Weights of a small contrastive audio-text model: 39062 training examples.
Rows from block 3 of the audio encoder of a small contrastive audio-text model, named by matrix and row number. Rows with one number within an expert belong to one neuron, the router's apart. Each number is 200 + 30 x the weight over its row's rms, rounded and kept within 0 to 999. All counts start at 0. After the name is the row's rms in percent of the matrix's.
Before each expert's rows are labels from the 100 clips, of 14848, where the router gives the expert most weight on average: "responds to" is what is common among them. Only what is clearly more common there than usual is listed. The data: synthesized solo parts of chorales (CocoChorales). In brackets: how many of the 100.
# router: router (encoder.blocks.3.mlp.router.weight, 4x160, trained with AdamW), inputs 0-79
# up: expert up (encoder.blocks.3.mlp.up, 4x80x160), inputs 0-79
# down: expert down (encoder.blocks.3.mlp.down, 4x160x80, transposed), outputs 0-79

# expert 3
responds to: note D3 (53); note C#4 (46); bassoon (35); instrument: viola (27)
router.3,098,140,197,175,240,201,154,238,163,189,206,262,153,236,200,219,195,205,203,239,231,176,184,230,197,209,224,136,146,194,228,228,184,206,173,232,158,239,246,153,217,162,224,236,214,229,182,203,195,169,232,190,199,165,241,221,138,221,203,195,155,271,201,184,232,202,207,205,198,176,220,203,204,199,185,220,218,168,217,288,232
up.8,094,197,197,240,198,159,208,181,202,240,220,200,239,185,221,245,230,197,151,200,246,194,198,239,201,192,165,209,158,190,195,211,217,239,215,215,213,164,139,198,234,241,233,170,196,147,165,150,204,252,199,255,232,184,176,262,193,164,188,196,204,198,246,209,185,242,179,195,162,165,194,234,195,172,192,209,158,167,145,223,249
down.8,078,210,168,169,221,166,218,241,166,148,214,215,149,217,205,204,220,217,192,203,151,197,225,183,147,164,236,209,203,176,158,203,205,188,182,188,194,186,252,176,200,238,177,234,213,198,156,206,203,206,170,186,176,207,176,179,197,226,198,200,227,265,225,196,232,211,190,185,174,151,269,197,193,176,195,174,236,151,220,172,170
up.9,090,208,166,237,169,194,227,184,191,230,238,160,182,199,211,225,192,149,180,191,187,189,162,193,172,193,193,232,181,186,175,251,233,245,186,172,205,153,182,227,205,259,198,185,262,163,161,168,232,192,214,196,209,252,196,206,209,242,221,153,224,206,227,221,162,226,183,239,140,115,202,252,177,171,193,199,174,191,197,139,222
down.9,090,245,219,140,200,181,194,200,203,231,220,166,203,224,212,181,234,241,197,233,236,197,226,232,241,140,228,165,175,236,160,193,200,240,223,175,218,246,188,248,210,207,187,242,237,174,224,212,242,244,129,220,177,212,193,273,194,201,222,207,199,229,184,213,153,247,213,213,173,183,174,151,181,251,195,186,146,192,237,188,209
up.10,092,181,185,209,169,223,223,191,195,205,220,182,210,196,222,231,240,233,145,189,169,234,245,201,170,146,201,196,234,209,175,254,191,200,220,214,241,154,194,244,178,261,218,179,190,174,146,179,184,258,215,186,214,216,233,246,209,191,207,233,251,183,229,199,176,203,188,163,196,190,224,231,189,219,211,181,214,175,170,184,246
down.10,083,231,213,205,250,209,171,223,196,222,107,225,218,202,199,199,252,213,236,192,228,245,205,162,200,218,164,244,159,179,209,183,233,229,181,174,166,169,152,196,215,223,190,204,160,227,203,199,215,224,214,184,250,203,212,179,188,217,209,196,209,189,199,179,192,188,217,208,215,220,255,201,171,125,222,207,130,263,218,228,235
up.11,105,230,235,213,205,224,221,136,201,204,238,205,186,180,149,222,157,237,212,207,180,160,209,187,242,159,242,183,172,159,160,221,219,186,242,188,191,172,178,230,184,230,238,218,232,195,227,199,242,216,217,211,164,206,203,170,224,258,192,221,195,225,175,185,222,205,154,210,132,149,236,195,250,183,173,192,207,167,171,185,186
down.11,106,210,166,210,212,166,240,156,177,148,240,136,199,245,170,175,158,180,165,206,219,178,155,142,204,213,228,200,216,201,200,198,220,164,252,149,178,209,177,191,173,204,157,193,221,200,194,190,218,183,203,198,222,219,216,183,252,249,200,205,197,183,206,256,218,212,149,159,186,189,182,241,284,259,184,241,159,205,188,181,158

# expert 1
responds to: cello (58); note B2 (36); bassoon (26)
router.1,086,160,180,174,261,164,185,188,163,182,271,206,192,209,241,163,196,224,193,195,236,193,231,206,178,195,254,123,208,195,238,199,181,176,219,253,206,228,184,213,202,186,223,215,260,197,180,231,197,223,149,254,233,223,257,196,177,183,258,217,189,169,213,211,225,180,173,171,229,138,162,212,167,241,199,190,193,179,249,169,236
up.8,084,172,205,225,281,234,182,146,226,188,188,186,213,245,190,206,240,165,188,153,217,242,202,179,187,220,237,212,175,182,223,164,220,226,192,224,140,171,171,194,234,206,217,213,180,185,236,175,234,240,206,186,212,169,174,229,197,199,174,199,182,201,219,249,200,216,191,254,161,155,176,249,214,179,220,224,167,163,196,126,212
down.8,085,159,214,181,229,218,204,177,176,143,187,197,145,165,200,186,229,194,270,134,178,180,196,215,256,142,184,169,174,215,189,242,257,149,176,252,189,242,193,217,217,218,184,250,176,232,223,243,225,218,230,220,169,179,249,221,223,220,238,228,244,242,162,221,193,232,192,230,167,204,216,221,166,166,219,194,233,173,243,216,175
up.9,117,200,206,220,258,192,201,209,181,182,241,170,242,203,186,188,160,160,189,172,249,185,171,179,175,178,158,171,191,195,220,219,167,209,203,181,197,226,181,226,175,236,211,159,197,159,184,169,177,202,231,179,206,267,204,224,184,259,200,173,197,179,251,264,223,191,215,248,128,139,173,211,174,211,235,231,204,224,147,169,224
down.9,129,199,244,143,189,242,193,221,190,227,212,198,200,241,228,153,240,192,261,194,194,219,184,224,233,209,170,178,154,133,224,228,233,195,217,215,224,221,192,239,263,178,188,219,238,167,200,238,239,209,193,206,185,214,226,223,186,215,206,183,187,183,148,183,190,234,204,199,192,193,200,166,181,176,204,189,201,219,216,192,222
up.10,097,195,202,262,204,212,138,209,236,230,162,211,207,151,181,285,183,249,184,196,192,190,235,214,239,212,181,210,183,216,226,211,156,198,223,200,208,199,179,181,198,267,232,176,178,217,202,180,191,170,204,220,197,211,233,199,179,232,184,174,238,216,231,179,192,208,214,212,226,164,183,234,180,171,182,204,221,167,167,224,142
down.10,079,183,209,169,190,205,231,139,204,139,229,259,199,219,186,159,224,139,232,191,200,125,196,171,225,246,207,205,232,234,166,177,238,186,193,265,221,221,220,155,148,194,204,208,197,157,193,170,244,169,144,240,205,154,196,228,247,201,219,233,203,181,216,235,215,237,187,211,221,214,218,177,259,253,192,232,179,158,215,195,211
up.11,089,223,247,254,164,210,175,217,219,201,210,199,186,141,215,232,231,214,212,215,204,178,212,225,199,146,221,209,244,150,202,169,206,206,216,140,217,212,156,156,203,216,226,186,178,222,236,165,206,214,228,252,157,152,175,169,186,172,227,193,207,237,182,154,193,250,162,223,171,227,161,195,208,140,226,210,196,176,209,225,194
down.11,088,189,170,151,204,157,207,219,179,186,198,208,200,192,217,183,184,238,254,237,172,212,233,234,201,141,225,200,197,149,186,218,150,172,219,168,211,204,238,223,204,189,264,156,154,195,176,206,206,189,252,209,189,219,197,183,188,183,231,116,179,206,239,160,178,213,212,218,253,247,157,214,243,182,208,219,168,207,191,175,231

# expert 0
responds to: note C5 (96); oboe (40)
router.0,103,202,259,198,236,233,177,245,236,235,214,154,177,191,160,200,207,203,173,185,147,231,192,195,173,196,224,258,131,201,223,195,177,150,228,199,231,171,180,242,193,144,262,220,192,120,183,194,173,176,133,231,204,228,191,206,155,203,214,166,200,217,208,189,203,208,233,183,215,198,198,196,219,184,220,202,202,269,222,167,187
up.8,091,238,175,190,193,225,189,170,145,219,188,205,185,177,174,189,219,240,234,141,207,124,245,232,232,206,203,185,209,173,183,228,170,169,143,227,175,224,220,191,182,207,211,192,211,240,228,188,232,246,233,176,172,185,223,166,183,231,209,221,176,285,219,190,166,171,158,229,165,193,216,164,165,195,187,175,193,206,164,230,221
down.8,090,135,214,181,163,238,211,190,242,220,231,236,192,194,228,167,163,267,172,161,195,184,203,242,198,218,230,213,241,177,178,227,233,180,244,140,232,206,214,224,232,194,143,198,164,179,210,211,185,236,235,182,223,209,211,223,199,168,218,154,202,197,179,256,263,208,129,234,193,209,166,138,239,268,206,191,211,166,216,236,230
up.9,084,200,169,163,171,166,221,208,212,167,242,220,187,239,240,214,197,226,220,181,155,173,146,174,209,209,174,188,249,212,237,237,169,296,160,195,227,211,200,197,212,232,205,208,202,190,181,177,178,259,217,216,203,167,230,221,218,213,181,162,245,209,232,196,165,216,226,210,200,200,203,247,200,228,201,214,203,174,201,183,266
down.9,084,236,235,191,224,216,195,141,228,166,195,208,188,198,170,226,265,224,219,153,137,170,206,191,151,158,232,199,218,187,217,183,208,219,216,239,198,188,167,181,271,223,241,182,171,235,187,231,181,211,182,196,227,197,187,210,175,175,183,182,226,206,180,216,227,196,249,193,185,250,147,249,264,211,208,187,235,237,177,196,149
up.10,071,221,198,188,225,178,238,166,202,153,222,196,159,182,207,172,180,190,174,205,221,168,163,197,195,180,230,192,232,205,233,241,222,252,158,150,164,166,254,169,232,286,196,203,170,198,215,202,230,255,212,206,159,176,215,240,220,192,237,227,198,233,224,265,193,192,194,201,141,132,170,241,216,159,175,202,228,166,196,171,213
down.10,077,243,188,160,189,144,240,237,222,173,182,231,213,226,239,210,213,205,213,234,126,169,164,223,186,155,220,169,231,195,219,183,182,197,167,178,218,152,235,143,175,285,201,213,245,253,185,206,205,209,237,194,203,224,174,195,173,253,207,234,243,178,219,203,172,230,270,132,212,195,184,198,204,195,221,164,219,187,244,231,193
up.11,107,214,148,245,234,178,193,157,223,164,193,164,266,180,228,224,137,271,175,247,263,207,223,200,191,174,240,234,192,198,206,202,162,218,204,219,224,176,163,178,160,192,225,177,118,180,151,214,210,196,231,219,178,201,199,142,165,198,218,167,183,195,228,175,252,163,213,182,212,254,171,232,186,209,209,250,200,240,207,229,145
down.11,090,201,199,224,170,220,205,223,144,209,183,142,225,218,179,214,174,202,198,211,201,208,190,133,228,184,163,214,187,192,177,166,177,179,222,203,153,218,174,226,225,225,231,251,246,183,201,238,253,177,165,231,182,214,178,223,181,182,122,192,138,164,239,229,224,233,244,190,221,215,248,221,174,179,184,170,130,209,176,200,216

# expert 2
responds to: trumpet (73); note A5 (54); note G5 (42); note F#5 (25)
router.2,111,208,166,183,162,178,173,172,200,227,188,264,242,216,195,167,222,185,248,212,200,174,243,192,172,187,183,184,277,233,159,177,189,195,184,193,216,156,165,174,216,270,188,189,209,242,193,200,231,260,256,225,174,159,158,200,240,160,231,179,257,221,214,227,174,192,214,207,149,216,177,195,210,208,197,193,228,149,217,189,232
up.8,100,207,212,235,253,182,145,226,199,207,170,234,136,211,185,172,246,205,209,167,201,205,241,278,239,160,235,216,184,163,191,219,179,212,223,266,207,221,175,195,164,158,227,191,237,205,159,182,178,216,130,217,149,180,232,151,188,185,213,206,165,239,162,180,227,259,186,225,203,205,231,173,207,131,138,206,211,223,205,234,233
down.8,101,161,219,178,198,194,191,199,239,241,150,231,161,161,236,211,201,195,212,187,175,242,197,269,237,178,198,202,174,190,160,213,257,222,235,259,223,181,194,257,196,168,188,208,192,169,214,189,162,199,165,174,200,181,187,217,173,149,218,191,213,205,127,174,167,213,205,200,230,181,216,197,150,182,199,162,262,228,221,232,218
up.9,121,196,226,240,189,206,230,210,203,212,172,160,284,189,223,240,146,212,161,219,201,170,199,171,222,212,190,174,230,171,171,172,261,173,203,130,150,168,191,183,187,243,211,159,185,250,254,205,184,179,223,204,217,154,242,188,159,189,177,217,220,183,225,176,147,109,198,197,165,183,182,202,190,218,153,236,198,217,174,279,215
down.9,118,244,215,176,162,226,211,196,181,183,245,247,163,238,231,123,212,169,205,153,167,201,236,170,179,196,164,200,262,192,159,171,193,207,175,200,215,245,221,221,183,199,171,156,162,250,214,244,196,188,185,199,184,168,198,194,177,150,174,234,225,178,208,237,176,168,231,158,245,231,187,170,239,217,221,222,216,199,157,211,198
up.10,113,213,233,208,177,196,181,207,254,126,205,222,227,233,146,229,167,291,181,197,128,135,166,239,217,171,216,231,218,168,208,203,214,178,195,223,207,232,192,204,165,182,235,169,196,167,191,168,192,228,214,204,165,180,205,163,188,230,183,151,211,201,177,224,234,186,197,201,219,202,237,230,242,163,177,187,196,152,187,194,183
down.10,113,233,201,190,172,173,168,213,234,158,185,178,219,220,127,249,168,243,190,218,162,168,169,158,160,242,203,218,208,212,213,194,206,149,230,172,188,141,210,165,140,208,205,201,128,146,187,187,205,240,196,189,234,213,180,154,201,232,185,173,207,199,195,246,239,237,175,182,194,196,257,177,282,243,225,174,204,196,180,170,200
up.11,096,193,186,198,235,226,214,208,171,263,240,200,209,233,196,204,163,168,169,181,230,183,238,212,191,230,171,123,173,190,183,209,194,191,234,212,174,187,190,242,127,263,202,200,197,212,224,194,152,185,172,233,235,158,245,229,154,237,175,204,225,203,175,205,183,199,147,188,199,158,278,179,161,183,206,203,162,152,251,190,207
down.11,101,224,174,198,206,172,236,191,222,216,181,173,164,256,213,167,230,250,147,223,210,231,238,203,155,142,193,191,163,208,179,237,196,197,234,224,166,244,184,214,169,229,230,190,168,193,281,137,187,209,185,222,192,250,204,190,179,236,234,177,215,143,210,182,182,203,197,214,177,130,235,164,171,204,169,141,223,173,182,172,204