Weights of a small contrastive audio-text model.
Model: 9.81M parameters, encoder arch vit, encoder norm layernorm, encoder activation quick_gelu, encoder width 160, text encoder width 256, text encoder moe top_k.
Data: 39062 training examples, 53.1 epochs.
Rows from block 5 of the text encoder, named by matrix and row number. Rows with one number belong to one attention dimension. Each number is 500 + 50 x the weight over its row's rms, rounded and kept within 0 to 999. All counts start at 0. Numbers have three digits each. After the name is the row's rms in percent of the matrix's.
# q: attention query, key and value (stacked) (text_encoder.blocks.5.attn.qkv.weight, 720x256, the q third), inputs 0-127
# k: attention query, key and value (stacked) (text_encoder.blocks.5.attn.qkv.weight, 720x256, the k third), inputs 0-127
q.18 101:516473523502443507544561547565531451541525429476474446460582547523437505484456533517479471524458444449450575427537561469448458499445511498506514505593528492459469536430427547472527511419526397495556536411496491582463475462463433530490470515540580548573517526489443486429530493479638467669530556575488590444476507573487534510476521463427553565522539534538503593509564419499551444388493
k.18 097:479554472506580483508478517498454501577498514492495496543496453514491319488511578500526564441495538425530396454502560453515509512412432527477501497492458449517519421521510517457488536484512535574527456581452447435469524561525458487563523447529481448453592484502483426639479499554442560482449489427543477486533557495457508502543443462478507520470500427535503489513457574498517579527445
q.19 089:544500554635529406460463451531456560501489543544511453482511696491522534518536417543463532562405504436457494510510518483486485476468568544545500512466591510519424490514534492470539421483498464458463489395405507519490517607476451448465508483491473576547471551537563525461530585411587438558516505576506519485526414563565505478453462484488546522507515494510423565444557485627428433461532
k.19 096:505519511486562449502527641460510517534483539513525593387408535463498475533488476519486534504448516565595463454422386448439496442489481339509495450426481485495545451491456485475515523531402517514494534530518516441598556447466495522490547498436541452490571448490587389467480484557491587524479496421530583449548565431469537361465512476524434547406484390517488443497417520544582531524451
q.20 069:431536549470552545511507484550509493525536567591484521500558431532343420501461581545542482525574425573523480552500429450577537563524486474494473421565467583519533432540610444491559475479448492545475558559502538531490485444479603510495492537437426509477536506502535494519533544574540489417524413525449492474421561481495541462509421468514518343489470484522508425488476525486496538577562
k.20 077:519528485483393448548466397542536479438469543518480532465490499481596435465603418431495488545531481535540452486473519578457504464513561549493560544492488490555504454468460474469401504574468567472521517455452515508573423505563398503484487498471476583598457421500511455479551457488499536482519544486519592531546533511485535561494474569401530568466564634520500560549525423550461482433489
q.21 100:517451586454488423516549547540488482484504539544489534451492472453456578548546480553488559587468423566570545448531569556504492498580472440585481488521609590443577540528423547469395499493567390576493446454508613502510561503495534455473536539482609441527473482512468394427565473511537481489436484506602589478494425504491562478413585445397505473566551493514492496508454565598511455439438
k.21 095:531575488532554443481509502440547568553498541501447572518557512479525548544551428488494474583489450535515489435410514509541535545489524497575570516396498452529540535559569496492517457478508593509420496535485515507621430566582501460509482525466538369539492411453500550515466480471479476418601464478429477369502458485494494506487531529479456527485405439647463427554410537583457548545453
q.22 080:489424524498495491457530542505550526558465476538504454495433452563528480465471556457386579512512540500599462455542467344436496518458442492547514516514493463465482442529522610537491545404527439518506526620519542600472586490450573553598613462437556492428481467560489447411525434544456438545448534566436522382483471357449501436521538492527576446523486514526564484512430559440491527545509
k.22 085:495539497440543560480467485442464515454509545556423492560541553538486526425557434408459512527555548458499520523513604412518513499484536514534502577462573539504409493560523462509509507507482437491507489534560472504466506622501477465537444559526544356483486448478548511459461477524536413470557517507548520451450589554606632509447616489593439510475504452415553477499591508711476420519534
q.23 101:443453565427476451519458525518540535487399443488453494503552455492467498441570566515334515563481454539484518466512480588474479484533451533506482517523475474500537522542489573445520527499546453486502472530461554532436512469541519555507502471496562448456458486628510481430560507455446421540458540559516531484494476435476403491471536513459513509560583506494488484464467529520369557504453
k.23 102:465514400465655415627512525528434447509428493413474500474569576443518506542540442498533557554476520455470419485454470439540570471459471466592550413522440436515495585495538532448499478589518550509518464527429455394515523495482437390481461546503452414520464485397513567417486497610528478380523519527574529440456499609504543438484507498548400610495465463558491516510589563525556487530449
q.24 101:570466557496466533482509430557493546492459490521561539499497593527500617439416537513468496408528537527538475499545454478509489527645549550482449491557530525451491532477537518461506410458497386476464565495546559563439507531363564544472396414508471574484419559563565596443442494498511475555510596527472483462465529512477437602451450566513552434385495485473573509504516540462498557533478
k.24 101:523510492527473521434591477542538548528526648540553553358476426458517423462423500462533498610536504564524399570475490494503600576506478514462532455469404456509511486537541438447457404520471549519509527450429551516543430605506475540465449565509502444519518433431578463533573476564456570495591449493509502538534515500529508431484408541586600526412546573511526511530434507528477604494496
q.25 099:541500550558509526513435488528540510427500514548557506416526588534389534489491498463515436444565537466486499511454474544489514485537608474430509524431585575442526552545487413468482514507483465547446522507491458556527507538535452429484633493387488530513573504506443455528533476429681556489530480369462573461535569536527580545474515471476490484561555399443535530547534481522467532459563
k.25 120:485501548491544466545502561437489515517388552454441490538538522492497415529521511476513510582470443495446568400497512525531545568512398385548523451579504531549530452572518539506413430522520447618478455514487523456541434460512512537494497469554536457514497364544521521509545474500486476448513515524512525419507554519431403463439543465533469467452517441618491482441470538603495477455501
q.26 136:467529517518480546384485465532549490469546476572531553408426525529460449498477509490613395355501516475481489581501486422523483592555568515468407497504456571513520574421430392482518478529474519385555528485585520543495458466514529494494454422499429557531526540485495483557519576427530523520577522517458473554519497505545508495552434468554484484423436532399559508508493404433567545486626
k.26 130:499565585531481553457537536581496488523590493583430530475367544529595514552485460571553463434481514471527472597428453410448497547490522477445442526483469484470513487432491435538494556446496538371481556453516509595486501519427527511514474531572385463506507488449469445539490482489506513558587513578393466483516573443576497435540522473598540529457474542496536534460535451457531513538624
q.27 143:459448522464508532524382429596526585401472486481401426503563608505446541492509511493525552446491537559452542467517565575611489408559442520400468549523522509481506551522542492472492550478513467523504476562537456507491553499478566484459535451449545483413565484555499590484437498477510431524389556412482519544423616562565532504533497528462501535572494446445487450520490527477463561426376
k.27 125:531545546450524456526508563476517529571430553432516516597491490526474539562632502522467523538455443545561594363460512586473483473475451484551556479404510488477505470498473631458386559487537540559454449520482541447617473496615512510537509500511556448547468453483488409466504432489441456470530487515477517483563442434390451531469623572408491493534457453576460461552452519462570488552472
q.28 120:550494440570478573443578444490480490501526501525467533437509584434544482512466470444448480427478526518490517518420448488399542494508566517525495525451487513496526572445459422509558535481409528486484649404520468569531465484426416550435483529452448514509555399471542500582451506481604603566438516485462487488453489479505532479536437410475527596445454563526522473563489464536544495445530
k.28 111:414520564528515464513532536536429415497540466477489491419499553458513508585521475545531487544469475458442463515521554440517431551501460449548456438542465443442518530443499452467551481493611467475516484429475504444398543537461471425508502518527483440505530544439522477519507559436527529494621518592530493452440558464573502436494527376581497424497451423528505602473596470560563496506526